{"arch": "resnet", "model": "sound classifier", "dataset": "acted Russian speech (Dusha)", "train_examples": 26041, "n_mels": 64, "hop_length": 320, "input": "log_mel", "spec_augment": false, "win_length": 400, "targets": ["emotion"], "num_classes": 4, "norm": "batchnorm", "hidden_act": "hardswish", "drop_path": 0.1, "depths": [4, 7, 7], "kernel_size": 3, "stem": "single", "avg_pool_shortcut": false, "widths": [64, 128, 256], "mixing": "mixup", "label_smoothing": 0.2, "loss": "cross_entropy", "init": "kaiming_normal", "residual_init": "none", "optimizer": "soap", "beta2": 0.95, "learning_rate": 0.002, "beta1": 0.95, "shampoo_beta": 0.95, "eps": 1e-08, "precondition_frequency": 16, "max_precond_dim": 512, "merge_dims": false, "one_sided": false, "adamw_lr_other_params": 0.0028, "max_grad_norm": 1.0, "ema_decay": 0.995, "max_steps": 6600, "batch_size": 256, "epochs": 64.9, "lr_schedule": "poly", "final_lr_fraction": 0.05, "warmup_steps": 330, "weight_decay": 0.3, "adamw_weight_decay_other_params": 0.01}
Rows from block 9, named by matrix and row number. Rows with one number belong to one channel. Each number is 128 + 32 x the weight over the matrix's rms, rounded and kept within 0 to 255. All counts start at 0. Numbers have three digits each.
# convs0: first 3x3 conv (model.blocks.9.convs.0.weight, 128x128x3x3), inputs 120-127, a 3x3 kernel for each
# convs1: second 3x3 conv (model.blocks.9.convs.1.weight, 128x128x3x3, transposed), outputs 120-127, a 3x3 kernel for each
convs0.11:162116148074118126085115154108170149076143176146158111152147148144128154123165163107123169109142148150182041158112088114149172117175157109078134150141114118144121142148061142164119159153107115125070133138114104136154
convs1.11:193180160072078145153092156142108130185146100139127145098130070120190140091130130142137085120105130133138148168116129117169154129116106113110106104121078088093100200101094105122126137100085044115182121149160093181127
convs0.12:109162060080138097098119106093158174099075218159085079127126074135125110108116119117158131120147141109102112130056086129221098213168131142078082073151116104156153204227122099177128133128148131091143105163160131156136
convs1.12:153156107193113098121173174159129105104168133096043126138095142039181074109049130098115140158150097109118122139056145080157117135124090122143123097101182119144149118103125115084128093123111082089150194116125119158075
convs0.13:127127174131138139168144153142175119136131157159122141116105105127171087112157158164135139101097124141178117088146133082117155161147110227141147069136149112137120088127122085166106117110110112100121123117111079139091
convs1.13:170124103177094131131081128130082135137119086210167084146099109164117129119147133119102073108128138111142152114123122142103089135188088118126095154114090102112182139149119113111095124149110106095154155073127102155106
convs0.14:085133204126148147075107127146140164060121140092168154146115076121145117132121156100098095140082138119129150161085086087140135141143092222130076093095050129083104100163129211110128119102116149105170123182097069159193
convs1.14:068117129128104156133139127104134127134100090141132077095100126052085140115165141144100144164148116066080113193134213147122186155169080166106082085156097119136180111120172087095102141135095179162067138110142069103178
convs0.15:132083155212171181150079059207080140111091139177113025097116142138124160105179125096133121083176082142103177124165192126093107107136127114080151155152119154194133145164179099124119131141111139136128131118160112179096
convs1.15:083132092202140114104155150182130165106118164119134164065165149112071093142141117128098112144113083113152135124140136101068113131096146088131111066103116114070147097157106139075087177106106150178162111160156138139195
convs0.16:085103187131174150211188073126142124096133097096187103123129094132186049129104162157094138105176160070148179148085147166100095119097127065140135227095086130145110159123157151135103167100131186088139100109138122131142
convs1.16:140151137096079170140140161148158143126104157085131150109132113137088123156162164109083147158152106119130154111112173146169169105114119168171116106142118145110088126143086068128118124168181071127142131101095165120062
convs0.17:130111105097156175138171153096116136105134117154134176112197096139072099142111145170180172135141102048166135116153184123154070082151111102176141121088077111085152121092105100160122149122098125146135088153133066120176
convs1.17:173140117087124091102065169117091132117113129133127115126084088122140128092098134140097134133140063148111124159144098167154138059093101166169096157155113140164133113092065114109079175112112159156110120175103100101119
convs0.18:098079087057098147188105077127148106140125195098138114163136132091134150185116187142062180126141119139130129214103091129102177143155109105070167097138098159086110074082125129137159118109130124137150117149147142131139
convs1.18:165118148097166097124109144166109111075141159148119116107125085107105187153092148195165134088148114172113134115114124182137175162111149108126173077137142117107123112121143144054146110091122105116110157108076114183141
convs0.19:152132121110135093174119126168120158121093160104058097147152146129061163128094151122156114140165125133150217152137123131160113185070140135122135087113117152117056125154102109131115129084152100153098154116142195130105
convs1.19:140148208118116155146138119091127063147106057121151129129123193086160128170126128128112095104140146171116135088094153050139107096143134149119148151162120086149068067145143117144144129155120105097173076097147137148141
convs0.20:147126130131066162162120149167147120131185121192147137138158148117203131161144121178136138193153177106131120152207122143135112107134120114139132104129156132148078117168144120115144110112124151145143128187147074108123
convs1.20:133181145084086124095140180159153153150136106125116100139069155152150122115114150189170204128148081142126149082109131133101128143182117081159095188084071158076116139109122172105103156052110145035236151108099112119175
convs0.21:100038126107171099140144150172124080123194111092151048114156126117112137113101135145124159138133126149136159199082152116175106170092104167111174138108125158121171113125147094132125115122124186066139147142102052096151
convs1.21:117139166131093080168087103115091164107193164109138092109177066048089109145179107164138126146098085068107158086104144204180156089095117089094115141148116140133120122167145182081122104121120156122123115079082089090118
convs0.22:140101109102116141056162204095158093054156208138132148112156124120125108083156115094164134217122108166184126120135154139093072130104157145105066103154132152120140149147042079116094145165132178162069140112180119110175
convs1.22:093138102089139146037093147140130127147145124205078157136212101109144111170137184152178113126177160131100146170151156151149126100126048090125103149134141130146206127153153155124102139093175125098114071193137090117097
convs0.23:077105161100131117101181165096172139153146144173111086090144129135092142113180128103181158130084132108158109179100135110127165122149144080108112145149106170175058133129178089154154120150110120081123093139176095080156
convs1.23:121090168180172149160106117102117125106147099098089115100099143146110089112134098106117088101096112135119112121109117139198109214107119087105129139126169107116120158128149155122124117092126189156118135107097108136072
convs0.24:102135112143164145200169120104103097150123132042146154087078115146135078199133110152154141124176155191168097153137164178150189121154098153142107163168139138136085160172164143136114114131097098090152108094131123170149
convs1.24:064079115069112117119162098103130152112081074117158151133145072143123100080075203099154110093141067126153083163106114148105144099128128105120140165098171044164145138156102101124152100144111125105125119129078134098105
convs0.25:111115127103154082147158068135122110165112109135117087229179099112105078115127132165079108155106107092123133095085120178126173149163187121133185087094157158148193070060184106104111169106152159113146150122094092116112
convs1.25:145093221146127180086089125111180078090160148093194170114138106147132098107092097149096064149111111110103113127154111123166138108164105115143114114151120120113126082120144141132150101160120105098121060137094134155121
convs0.26:108161102114187139099117162149100140155161106088179175118109121148115157104099091131095145077119120198196149221127106127134113125173128131111138158123092110121148068111121116107156182079108143126101171082171145199154
convs1.26:138085131138124164093187073108160085144078129100126088173189157133089117135144155071127101070101093152088102093146095171146185171109138154153114149145154099136132130055092195093133113130121099131141113160207119081114
convs0.27:197113086146180069178138170195151148115149140088084173144119149172134117088126131165192168092064119134079139127124093116102089102216183138079157103204132073125064134126098146174104182138107156175151087138129122129145
convs1.27:191165138062123151103066109156105158122142175135084131136138100112133135137109062129153134115144131095130122132098113071149130066153176144123100110205104128132142083181098158076143163102117164080162127154091139168100
convs0.28:078112137116103183162117082135051136145132097139098131137113086171126107071121142147140177109116052129116103188111103145091190127139174136083098136133134095168147182124136107143106179123149125162092135111109156087129
convs1.28:131110105142123095129153134094134092104145081119092064183115125103164118111135128154168153134058113123110182113103106085146173143111149145126056155093134078123150065095179146174081153091087078153132118115177128096163
convs0.29:111168092096156172130138100123148130106115158150166155173153084117139152108177097111117101125123128180065150153100085107126148143132122079145106152119165156142135114138085096126124110065132068134060116087129096144140
convs1.29:130104138153088173090127097089203190146068109117141150125182160092153136124094171122081049119110096147067154125160105090147095103135140132087142138147074124164110139095070125104103091104082178139167114171126113126108
convs0.30:079111193127132166179097070152159154185111120116145109170080111127114158086179162119150131089101159039106126093135136129038181129126139159062144166113119163135133173121127130153089148163128086090116142094107143092149
convs1.30:111052145117140146062110134122144154138114153123070100091154184121094168083073142152124139164110137129152153097138170109112157126116034075202151110162164150055158104144100168170057151120167141109108114128134105199151
convs0.31:094091173151111196195125028142173142090129074081135137159140122172197155127101125151089097145144155101183167145066131094125143144193104107059150119113122088176072116082127070196131095108112092109147104141124141168108
convs1.31:084101155107161130190150168087105100163116110106152131122146112162164139175101133097186044129110091043156138102088094092098152121146100071168117167113123167117126171139115162127151113085138141131113110145077086132108
convs0.32:083123088139209138103119092144160122151171188150172168130138083073125167141129110138180148104127124084116094121124112152101090141110134128167130110138137206130139127119155140096158133126200104120150061059128119156137
convs1.32:159149214175203174097153112136151157137135129177132112192163111063094139073146078113132108159166194158073135171147167083085156092089123128116190134146150186151176194136121184171111158093085145182132108135131159124210
convs0.33:121142106127098103127128086109133146100146158150103090143125152158057077125088138137131206130084099088148111116184141095086164094128095178098131107112130075165099133185143156076117083208126086161073144152152086073164
convs1.33:136140189183171138138110134125178171135133105094120132116135139128106111164109109141124116149127120186182155124136155189167089123142159119074050172159134133178143093129170097148175152120083112132097117172104110105179
convs0.34:129210133159135136188126147135123122104107116088119161179090121122141067114136172120144108167206134126158073130146163083082146113140143186131067129125119150161098116135125138102193115086130141100115137116153169143143
convs1.34:172120121108082058148138154148081119114164059067119079119150134135147127056169165084104130125140090117100082112159133114117147148142132111083127114150189136146155116119111145151156098081184169092149077158147111121151
convs0.35:198104147097116184064167080134156093142111169147103091062172152161138116109183102128098106152117126195168123164125089060110103130093146174105093113156084129096117140099109196063138179153104152160101117157134126130166
convs1.35:107151104105167143133108110171160175079084133082063114147096154053107114097100140158167089113071127143093112170087124155130131175147076161132112176125076103132131129164154075107131165075171215083174109165111133150125
convs0.36:201162131193076139109126110162077128113064116135123068187124109135082115083106113116174086103121200101088177139168152112102100199134089133080112164117091147125079130157091162123118142159160075193115123162124236147076
convs1.36:110150108123121103077099135109160091054156117071132176163154101088158043087128138160128126138079092147118087103124200095136127122177130136152122114137149127113124187117112141097096140058114066165178078130154119092099
convs0.37:172131115134116099144088146108111101108108145146104120110089112086128111168150178136157127134172148125132196121157106075138143098110116167201176150109142068172127068088135129084102131120120113129183120106107113154096
convs1.37:156123158136125122076145146144094113071118100119048147131150116094097117146148182090106119118140101124129107181082087126124100135119101089164074129107166177149092076143120138166119155129147173059109097185152100141191
convs0.38:122137155130109164089111075089127118097156166106159113112089075139113147142140111124134120146131140049109066183128118109188112112160102111120123149109170162137131173181161139141092172117101107145140128178123133190128
convs1.38:134155171114138108130108116180100107173071127151130122133124070169124139061106100134102157134136122133167097085155099149067143104174140131122160090170123126172142082108146111130132145151120116130122170123128079127141
convs0.39:109128102137153090112136199129107105089100129119122114125128111100139109118162101135090126109150132125151122147138136123097138070100080109127170132095154106131105085132155188123138133160178133217192063125145177123166
convs1.39:179133118092100158136151102075108185146073085088146088135117125150097170063181130043115147034143120137097033065192146129097140128162140164119192168144130147194105160127114178109145132159118142113086197161078133139167
convs0.40:095092108110218149165119118119160133087144130156090166133169096112113023099120189116159108136117111087129120176141146165148143162095060159142121120168104135141124116153147142116122096091152147092139103098078132117134
convs1.40:146108082189146093121120131177143100123145110115088160112122055129181125180130107123106185152185138150073116113109209104103132105150135124090106141094122091129071045153109110068097150157146172073153117141133131161122
convs0.41:142109104153133111124156186109111071167131099126137095099079144115109149143141154129178155141155123092114069140126160143122131128187112164136135126126128150142155151056188168094107134113187136118150074127130144118106
convs1.41:106166070171160107076080106128114121185148124142118127124134094091112101098081167131099105109102125087164160130086116102134160151123141185172152088107155076161133195164210143149106141136156133152103131149148059148112
convs0.42:076147111183156132213138083115122164152136158096151153144105173170125162061091135175106122169166090157093097130036189148142125134156117124136130089147167105127093134139107105132128168074154083130169102190102180159079
convs1.42:108156180169138161113133126146117084122125104183153138098153154101153110088093163174141134112097134046028123162096061141121090120116105143186056116072062098122136149090193117079124128166142124176122114117101181181096
convs0.43:145145070148145176167174103138151166149155100100112154123133187122156122123116129151128145155171077141140141121056112123131138072091102129101119132065090141119152158149146119158153147096097112157135136062081127080112
convs1.43:087147133143094154113121123134130135107134144168165077102110139092132120189120167137122123144180082133132210105114083113114178157101116116145134145129175138095118139165140176141142128086143137120203118119094146120103
convs0.44:135123118105151090097147143118144169094092147099071140069124047197116083115177121080146170124115130101156103112132147140113191116144153120194131107175143086083083148130141093057119128193148164192153155147183132113083
convs1.44:096182132126119147098100148159072116126136116106176078125120159108159119113141106150164183108084206115218132100153111216122129161100092157103096124181098089098151117180137110126104164191105080133141091188132169169161
convs0.45:172104112150102102154135112125176102138144141163093138140173114156221150134124112110143154135112105109165132122139143128119121125118111120122168151120119121040138107173128106087149131130144144105065105125130099182197
convs1.45:165161100122164144128119119145150134118132171133087089183178129142144118105121079110105132073095144105134139097098084137135174086091122091124114133131102094124148164147161118084093108101102163088067194125106160132082
convs0.46:133151129140115174104056126102151113127103095122104027142116109099093169119091091094133132123110108085137135113136068179139120132151121137157099083193101084139200170130126123126147112155082102121163118146167048096078
convs1.46:165118185114142130133170097049125081151136078123104187177105070136186147133150100111126117124146111119187102071170136122142177161084065107185192157175143123115095128109165190137143084123076169148168156164134109071109
convs0.47:144124143140147103217156097127150180133193103082131109105151134138094168065139141098194112086094117131138117146181182135140163098118098167079181049183130048114105144152108149090120140083126205165104126109154096122117
convs1.47:102086120104114103106102141172124115162134147149119135075068145171147156123102157130148098149128133135091113110150169141149116175170209124126134091124095115090099170150095072168151107148133130115156159116119092103096
convs0.48:143167143154130118115101118098113141145122118070084096165076131142137063114080110138153139124133154129090103116108123068186082101107154181166151176114115139096131109139166096128109111118126105123164172184107115155134
convs1.48:141123055103133115156171217140100168112076098132114133149157135135174161127135125137125151121087123132165124178149140099202111116080114241137100175185061125114085186156076126128160149149157131156123111172183100110118
convs0.49:118066119120148129097158127197158137164191122095063171087168108140126127160180107138124081111144161120016148123153153112132170144122108118111136164106119118103177150084136072132166128104152197098134107157141080152153
convs1.49:138114070106167147153153063183194132030109136175204089215145095122140118126168154122102171144150135116153138141106170086195103146129140153093096127139099155166090088131140112124153099141130139062140141097148102181196
convs0.50:138097151156082171102088176141105118134111069089166128153059122118098121084131132097129125064112088155116157059139072092121128111118130096117092123114073130109138126199165097108135105124142154067094131134107123087100
convs1.50:118085096137157094099133127135147062134207095124136169158154133144132103108125095155120129127069152172142101112111138099134149079110179163114100152118121134101125129164141141127133136114100110120189146121108089176147
convs0.51:069117110143102126189133126145145110156154145137085104113148121157112137140151177143080136138161070161089099152144135109153141103142131139094148145123063135123119101163182155115151125115104198170079209144075080088068
convs1.51:112082121088119113163141141150115078132173151136085117153162124099089078099122136102146112124110115101158174125126111139148179080089164151097109140141058135100136145146142072168118126102064124124106084107161160078125
convs0.52:074108112147160121163107070137134138094096138115131128107133099082133158152113129141142137102128150056129103108098116118083086138181097121148128099170151103116139160143124128151184146132098148089130146131095149186093
convs1.52:143141111088155107141200196175079121172147168167102126139135130120189147121113138075128101055199126142086084119204149145139111125118168141173086102134126108063068089068147120196167176142089147117139176201076101142122
convs0.53:145182111146178220158119102157088131071172138164149122133106139146120089132177131148205119099161134183172144131095159137114162088129184129220115107106121139093110132123130137104091136131135158139133205178096136140112
convs1.53:132113093153081138126120081131145111118144137122125059130090110162114134177117192132056096111099079161072078105136070147140082169127096068128074129100135065136112093088151097087110085137091091129187052145126136068170
convs0.54:122115173071140174154153195082120132136107117116111129066138195154137110159145116121112134125106167102106116066182108145153161074111144144158108125119142125099094124111094106163145058112114095098166130124160162163165
convs1.54:157139089145101087153129106105124126090130079162109151223136044135116099148104141112150038138132128106079108122141211158161184139116113176140128125161129167094186108155115128188097158145122131123124096097142159157109
convs0.55:192083133120101074086182072176087033199122161132081184126167106099180077080167145197128159173139119083132194132125157091128209092091110111112127084121198099165079114121075109162143163110183109198065115095162090138146
convs1.55:206124139141121127141080112094130112150158116147090086110087181091117073155117080149105137126200175104139167168099112123135109107161018065148164077101111124096087131113138144135155141130126105118134194156140108158160
convs0.56:087101089136090140106166181159146096127117069095137100108183111116142129103100091136100126153117113161119134147214145140141089054137135081069191179146151149092101128147140126139131206142142131127118105196144128137139
convs1.56:123146072131100140125004119156075060135160176139122181174129119123097115154111118172114152089118105128122147135129179145160133140106123107114121124125113164123116084133129162168127144118123118075151106080089140099085
convs0.57:125187096094102103069094151170175191143139122125118091135177131169138133144137171143132113100143100191114079146171161131062127170139193108085143159194117106095112148118101120085130126152130125110120131164131153068138
convs1.57:142105138132164139138154159147150126117098108061087106066123179114128138146193061118090111192086170133115166159170119139123140141137089110095121100133128153114173151139152156097162108129155158098055054109186104109133
convs0.58:109135122121091095146136161157117131176143129145116103122139158140121107129116147165118105085099113084093100119114207075110127153082121120117161124108133134180134107152133202089166074072200149199157150130123081153133
convs1.58:136130172119130115118108088125137150178126136184067171110114117139122131166099118169138174153133094089100101092142166130064126117094173115180172151071180103126146135109147156134090179138117129199128132128176162150103
convs0.59:146198140147130138163167156141171126156147160156131121194121114134185169162157192136136147131099096131120056157153105088150190154075107113113090123095147140093142151153105210091127132136089120096114065110104130112147
convs1.59:151186099151179123094137118174094123107142154111120183155179133167128144130164136168082102141100104134083101099128093131145131121128174145167127119158186121116070101094104110106185104075122134150153127140105163099072
convs0.60:150142117121169070119060108129199133188134072173134118149140183101209130134104167095105072111127092112119125182158177178164113113131122101167144164090158090135107093137140143182116177166142065103116063122142114148115
convs1.60:178146114152158122161102134075125120122106163125148128131126105184098145102139148166135143135146105132091105141155122096095127166121097096166148149111112057142098113163126100130161170093121118112179163147122143086140
convs0.61:127126109152136063125129156164155123115148154130107185120151130133155130117084080099132145165159100100159134153102119115126136141171124115127145161146058109106081110132167126109081127164062157111103106146154185141186
convs1.61:125179141151129112156106143026162124121123116176159092127073121133166143127117172111131068115127126119215156138117155099089130135134096137115142112110079092138186080149105131173100156186094154140149084074166109108090
convs0.62:142125195157119126094092115150151141107192103099113095133106125167134149107141154136076106124128102111156146147115176096115139093112150110122148113168113153185038154106132127161104108188121143196116143117183119122130
convs1.62:108109121055177144109182102165136143106071108107165155085153121136110104179108140153126143032104121077079142175136164080140163110104156145176089152109141118123086145114184107138118108153107110115130093108116135202068
convs0.63:064139099117101190162163151100141083132145148118100089148096136138153100113148120140105136137175097146077107191159097130188138135109099088130126074158195096065075153150134154106070168130157165137107193086233104094091
convs1.63:068078145131132142100125125096120162115086120135147092136112169132163086124081137109124155050101089139128066130084103147098089118157195109117068204101108120156124099134158087074089103108150097128131127046077098145133
convs0.64:090132165115162136137166111174091131138130148110134129142152150126185078128100085044119075094109124118163114157129116129138120098168128134127136147161148142146160075119054146147141113169206079130123115056124103137097
convs1.64:142102179125113155159115188125137174121133076105156171142113148150159192137146168104101135103150085109131190115102130130105161098094139146125162155114135109148169142163117150139120106122127138074082119152174124130110
convs0.65:187169149098074158132244135106130108115082090157189141094107152095152138138100054080119101110160145114127100109083114122111143156098179130117170164140122068108135197159153111128157088061120099164141138118111216118119
convs1.65:133171124092182077138122135113141148130143097152093202075119152108150094151136137099126121186122121095111146127112132120087126126185136140128109073195142118085158115128099180159174129138156161182160146150143126126096
convs0.66:130164118185148105105083079121104170086130109128068084133109189110180115135074151190153082105137134180143124122109189164139088097090105140068125079128111140097146132146100105126175152111111108089112071131107077060135
convs1.66:100091084137187115100105138115130175119099100118137139113087177124112075088059105141137099116121168138150123130152101129137130127107155117128128110105082152084156132098201111133109142135089131111155135109135069095125
convs0.67:168093076093109128128223173150200161127101118132150124140183157089167163163165101165123120095141136021101178181128162106107080056183126109139164105131135136148081143159143155133159110176112146174078089082072160085132
convs1.67:199138145129149116106140152079135128143108058134158182096118164133096145102162135112163104147150105134130114086135126162148109089111154169125114121134092164130208177182121167171098082126099169110135156130124065196136
convs0.68:121188151147199125109164149190078094160082102118165149131193109116041134145168062110145108196147130141130095167114125156169117131149145089146113159139180194085150128116179130151163105104113144167098146126119089105143
convs1.68:172165139138124155149125152182193147169115137189143177086170153096096097119184174151117120175127127126110164153164129108125127103157182158127086072122138125141147115080153112068169159133136131210140151130132052168131
convs0.69:087092127114122154122122138133097193145084162087134137144167131104147157119141128119086154128164127062123057119188155137133099108117146132189107067069142103137105124082114123110130126090121110154184100148158067140103
convs1.69:157071157069075141118104110158115111100097118149138059125163145089126171139144103084113086110146155072147164169112113090105138090087114122169114093140058105069118118141148108115110189082163158086103150158113156171087
convs0.70:163156084184101088169107132132102112158115108079118154143114118137142138142177110143134084143114120088043121146159154157115090120115111084144113134136148146149130142081179121107182107097119144067135138116168131130122
convs1.70:130134101158164119136184132121108125114119145119185184165109160179189111117141109187176045100129126201139065090112062103109130133132198167160121142138082112106105090106129114097117153137155140092143100118112117145117
convs0.71:123135178105115129111110074088118121144096149173197124124181107136150100148111137141140143178101110140213101144134140138158123133138079124079129139145081135123130085080165138140160122051127160145168143136158127076106
convs1.71:116134133072130146135043096145139086130102131095118084164148125148037168140121111135147140154150140119101172103134171127104136096090120081109143137084048108136152068146071092127112127132159055145142156104129054146119
convs0.72:117141105211108139105100129132176126092122165125126048137168152117182121162109081119100167102117140163120132152143142174154174169127140112122158153136086117148146101166095119162127062184105169095166146154151182123101
convs1.72:151087089147138168116134130145111161116147082102198080141099191172117083146112157124197080130083140081148087093172123111068065163112158120114114165101164139173127189170082116134120164217182105082196169122157107162131
convs0.73:096156115159150103146141143154137130127099181167150089121138126098113114117140092140100134123175138106160071156105136117135194170198093155110133122096116072077168092135109111208134091113121156116108121065084088142109
convs1.73:109162147107179171097204172110147065154174133150107096194161142128151189102108109094116122173117138200148091146172107174187086199142087085150119120143126121124162131120123160141131188178158181110099168111144153107078
convs0.74:116144125132147150150127143095120144111120109132176143141139151083117166072103135144140174091112104112125102152133176133199142157128123072114132115095134155126137150136098129157165103063073206138163159141093126105132
convs1.74:121080084153141196133120133107116151140068107119137111102090175125129085120065143169149147112124122145140117130081112161102141161125175093126082171122057140104120081065156139102097190145118127114109154138158097160117
convs0.75:125102104101145116093064127118135158182102119119095131114152115119128107089093089169084145079102116111134206115096094092102134146150113118138102117139188097201125103078122153131109162177104144134106156181078080147132
convs1.75:105120120187110119163156097095131068095103096135118101092136171096131075105143123119114101105127067134131175137107142112101098158172112084138093134144124117112098124170177143090087137150153126153099123163146118133154
convs0.76:138098118100130097112127142167141131090159147119179120120098137187109154146159145096147148172172136175116110053100143107117132156217125109110192132122166137125190057099151099153108124121143145145122115123114140176143
convs1.76:174089131093045083110112098102121102144121120131116109154157091147195200102147129063109136088132188092050074107141128130160118113156145125151126199105105240124117105155130161143128135103090134131146115110111095131180
convs0.77:085095144157136123164195113153116141077120127110099067155113111152100135130172139084113127105130115101093110126157108094119123129146094137113101157119082132146209177135162099131098084114117159112129111140187104123163
convs1.77:202140171108151152081141129115128098165129152164158121130119167162068090096094168112128159132142075121123116095098118137133177112134112106164132147053111182102119126095101155154127148175120140113140091183144134148103
convs0.78:116087092142074115098132186095067104078122112203135064083123124168133138119137154129109151134121135106077094097119146123122135221095138125128123145123067142105135134179164144082170107136133128108153126117155108115147
convs1.78:129091074150134109111149099150120139146084133152175149119174049096082086123135154122137137173165135128143075098078131152144105101114111131097121150115079164165089141109109127139133121142109092112172115132091122122100
convs0.79:126096138149061206142132154155154111137128166095151129115100184142095099125116081112111100164164181154122128059101136112156116102110094158127118163132112195175154070133084114082087154070117086149123187135124155130107
convs1.79:120141134123138117096071115216171128118104115114055152167205194125091131089126158121113195107117119105176109062092115121161090074096119138144164154084131080114144101126074104083184153196135114091116133103113155100102
convs0.80:142077154156087131093146141143141167122145095090091133119138115114098142137119180130114120123160196061104150189169103156127139117124175051108215112169116084163089138138122168153095128069149129137135191175083152093151
convs1.80:100139105073115064106109107120120157155050103136120066163116133089128098118125097066143084124124148116071134156129129086155164127105147146082086102161108067078105124096018091106126147149076148153179104138135165090091
convs0.81:150086132148127064106160208161120142075104153156086113152089129134187204102169191112132195190114123091212086145117132155100133192115112104114087192150165091170149081098178180150105150096176118140129131097134124116125
convs1.81:083128122120131105113140102139111097083169087166109128132074114122078173108110111131105112100155150131093182173102124135105140122116135093137136170105177108105145170096148104167171102158122107117149038101118112113133
convs0.82:083186103165122085150155113107117100192099129072084147158106116183154120097115098223127103098131129120073077161096094103155092139138160167126126133080116124140065131131098146102118087128096074111131110129113095164164
convs1.82:168148131097112163115160135134106073118160191119187115122144082156116127142141105125142065120053161146156095118139118083099109133156063140135139125121087095158138163119100134120117107163131173152089097134094132077135
convs0.83:171123165134164093113142107166099131183175148181071146068139137151131101123116140109118105139154092141135132076099139163106133137193169177162084155084147124153165112086149151151122170102211162098161078123118110132106
convs1.83:201168138117102132118108134114150090152161157096121127130111203142118138164113174157118150139135146069116111126061137150118128098151117133114123144117097141134120152157178203109135131170107121066117081090168164124095
convs0.84:111149188161174110144103117081133159141116107113071103153110144116180151129196080169174152125140137177177064121152094080110130129129103119078104139138113110113128086227132129126179092057124092095177135155152140139169
convs1.84:131182156122193117088107125168122100106137069095129113189125125131074159166148129124111127123176183126106055085084171130127122091153140142094154098136133110091101129186122117086090113161143230176154142097123097096148
convs0.85:115154065150145156158096085177108131094148110175114148141169157147152077108158120161162172100141085178147126145144087086104148090154120134123146168181118142108173123121137136176099117120152155110142184115145096080127
convs1.85:157094136160143109082087107134108151120147255114142090152108125134135125153155133094180117130142140130128097124140119119147084083076119118062103130099083121147141107105095175136107134120159133094132155119112174152131
convs0.86:136097084160115191193183094129107116168126138133140124134160121152155154117093149178119076120127126092092098130157092166132149128139111105123140131143137088140158167148096113113126105173130217114111164101131107111109
convs1.86:125159124085126112081142137140160130182163103150072138140140096127081101120148151133154134113072163097161130126136134099114083117085031095105143151130130148101144117144132091145138157096117190100075176205141147142121
convs0.87:100140126183107125167075122182079118158156124116139111139131109122110111120102092144131106128120144091147179165136086123201076233095156157171101145086134120108120147112142096131213081081094164088161157145103058150122
convs1.87:147139143176122158095180108114115105156118104179129078094115155167124139078207176092090146121129089208118095163111074133155124218111207060112047121093124160144104114096110138151094173132144119098115137133090125115167
convs0.88:116111127129150136184096141091113166125112101129175105145109109172110102166123118133117194125108104129111151134156124148115140185165150128132095135089116099149133138133148100171099101126056161107162096140089119108116
convs1.88:121123175129141173138116131045120150110167187103095147129151140138120143135081164102138114214160129119135117140155142147110096195149148169154136137151168115100101103119147132164109129193082145136119156116113129121155
convs0.89:190187132118106121139103101094098180152102129110136131148110128186104150136103126145188182078099108142083143158129124076114146111136121179071134153112165143068071100152081070136100148135088144154088064134131087160083
convs1.89:103099206138147194055130179168139164122108117185120107112123179101177111174100163158127097134116131166117130112095116117097150088097106135113095137136158156084165098121124104157115079170100147138149157120112175166205
convs0.90:109138121142139129126165121165140095151125065174089077145120142079123106114112048121107117126137141116166099113120121137063182145179077135114107130126149098169108137177167083083085095185126194195115160103125099134110
convs1.90:111138153151107162134133145154118140158201086111098084117142124115133142113173070218137153113126130179138129097114137161163170066099130130129070199089121125138163128109053128099095138110141137164172155202155165118119
convs0.91:172150100077153120188188135145115122131166086120069168126119097104164108094147154144167134135090110163141079133149094140125096116138208149136139176132125177116123155129073126134104132138127155100129084104099141137043
convs1.91:115197124099072152161178196093161095152136107138162102144134161140141179126124151142064133082137137127141106146109152125105137222156178142124097130116053118110138146126112161177058082158141183117143143060186162149112
convs0.92:135115122087140161132075110140089148150147151142153146205160154117137136097130141127093149132118114080124095187120089111138094140147095101122155113160124103094164079131177078153113146158143117095122150127189071133159
convs1.92:089095123157160109196127107163128101094113150134186184108182148060141120156142168173105140101121155113136117098113129181069114135135185118116115108128133148087117101096102075132095137109067121108138175175117222115144
convs0.93:111116066134135166111122104151091122167133120102121077159117150104134154124116092163136124130175185149174117133119114138125169186119176143094149121132122159109116109092102086103204143174095170115142154115110161124090
convs1.93:064125153132142123117079089122048116126113115081124099066070118090182148118091171160084091113108115124088121084163118130179112135110066031148147112041153126123130147140077117179153148092135126107183109077140080134145
convs0.94:164137093105134119077124117158091116160193169171145071128155152167171157098172155132136141160114113078151117114083112161133125171089142081158171118138066174139134169159122139063160169095138128168130089116099096162071
convs1.94:181136196118127139071106139178119176083145169126161118203176099085134126143124128174149140123157180160119110116116131187146141121077190138110141116143169087180116144140178129107161088140112100126155113179091175089076
convs0.95:101108137103090135108096150103130155187129096132085151141094117159174125067158137157084094069161142162121121106101110171107141102127123122138073085111139142160130132129150122168138094108141104085130153073140126157108
convs1.95:126131151088133126073161111115139081151164153119113106154101128164116113077210074070090185161155146207115080158184115139115143112069116170147127202087158092102155125126109156153110133087099172161150115117168117165125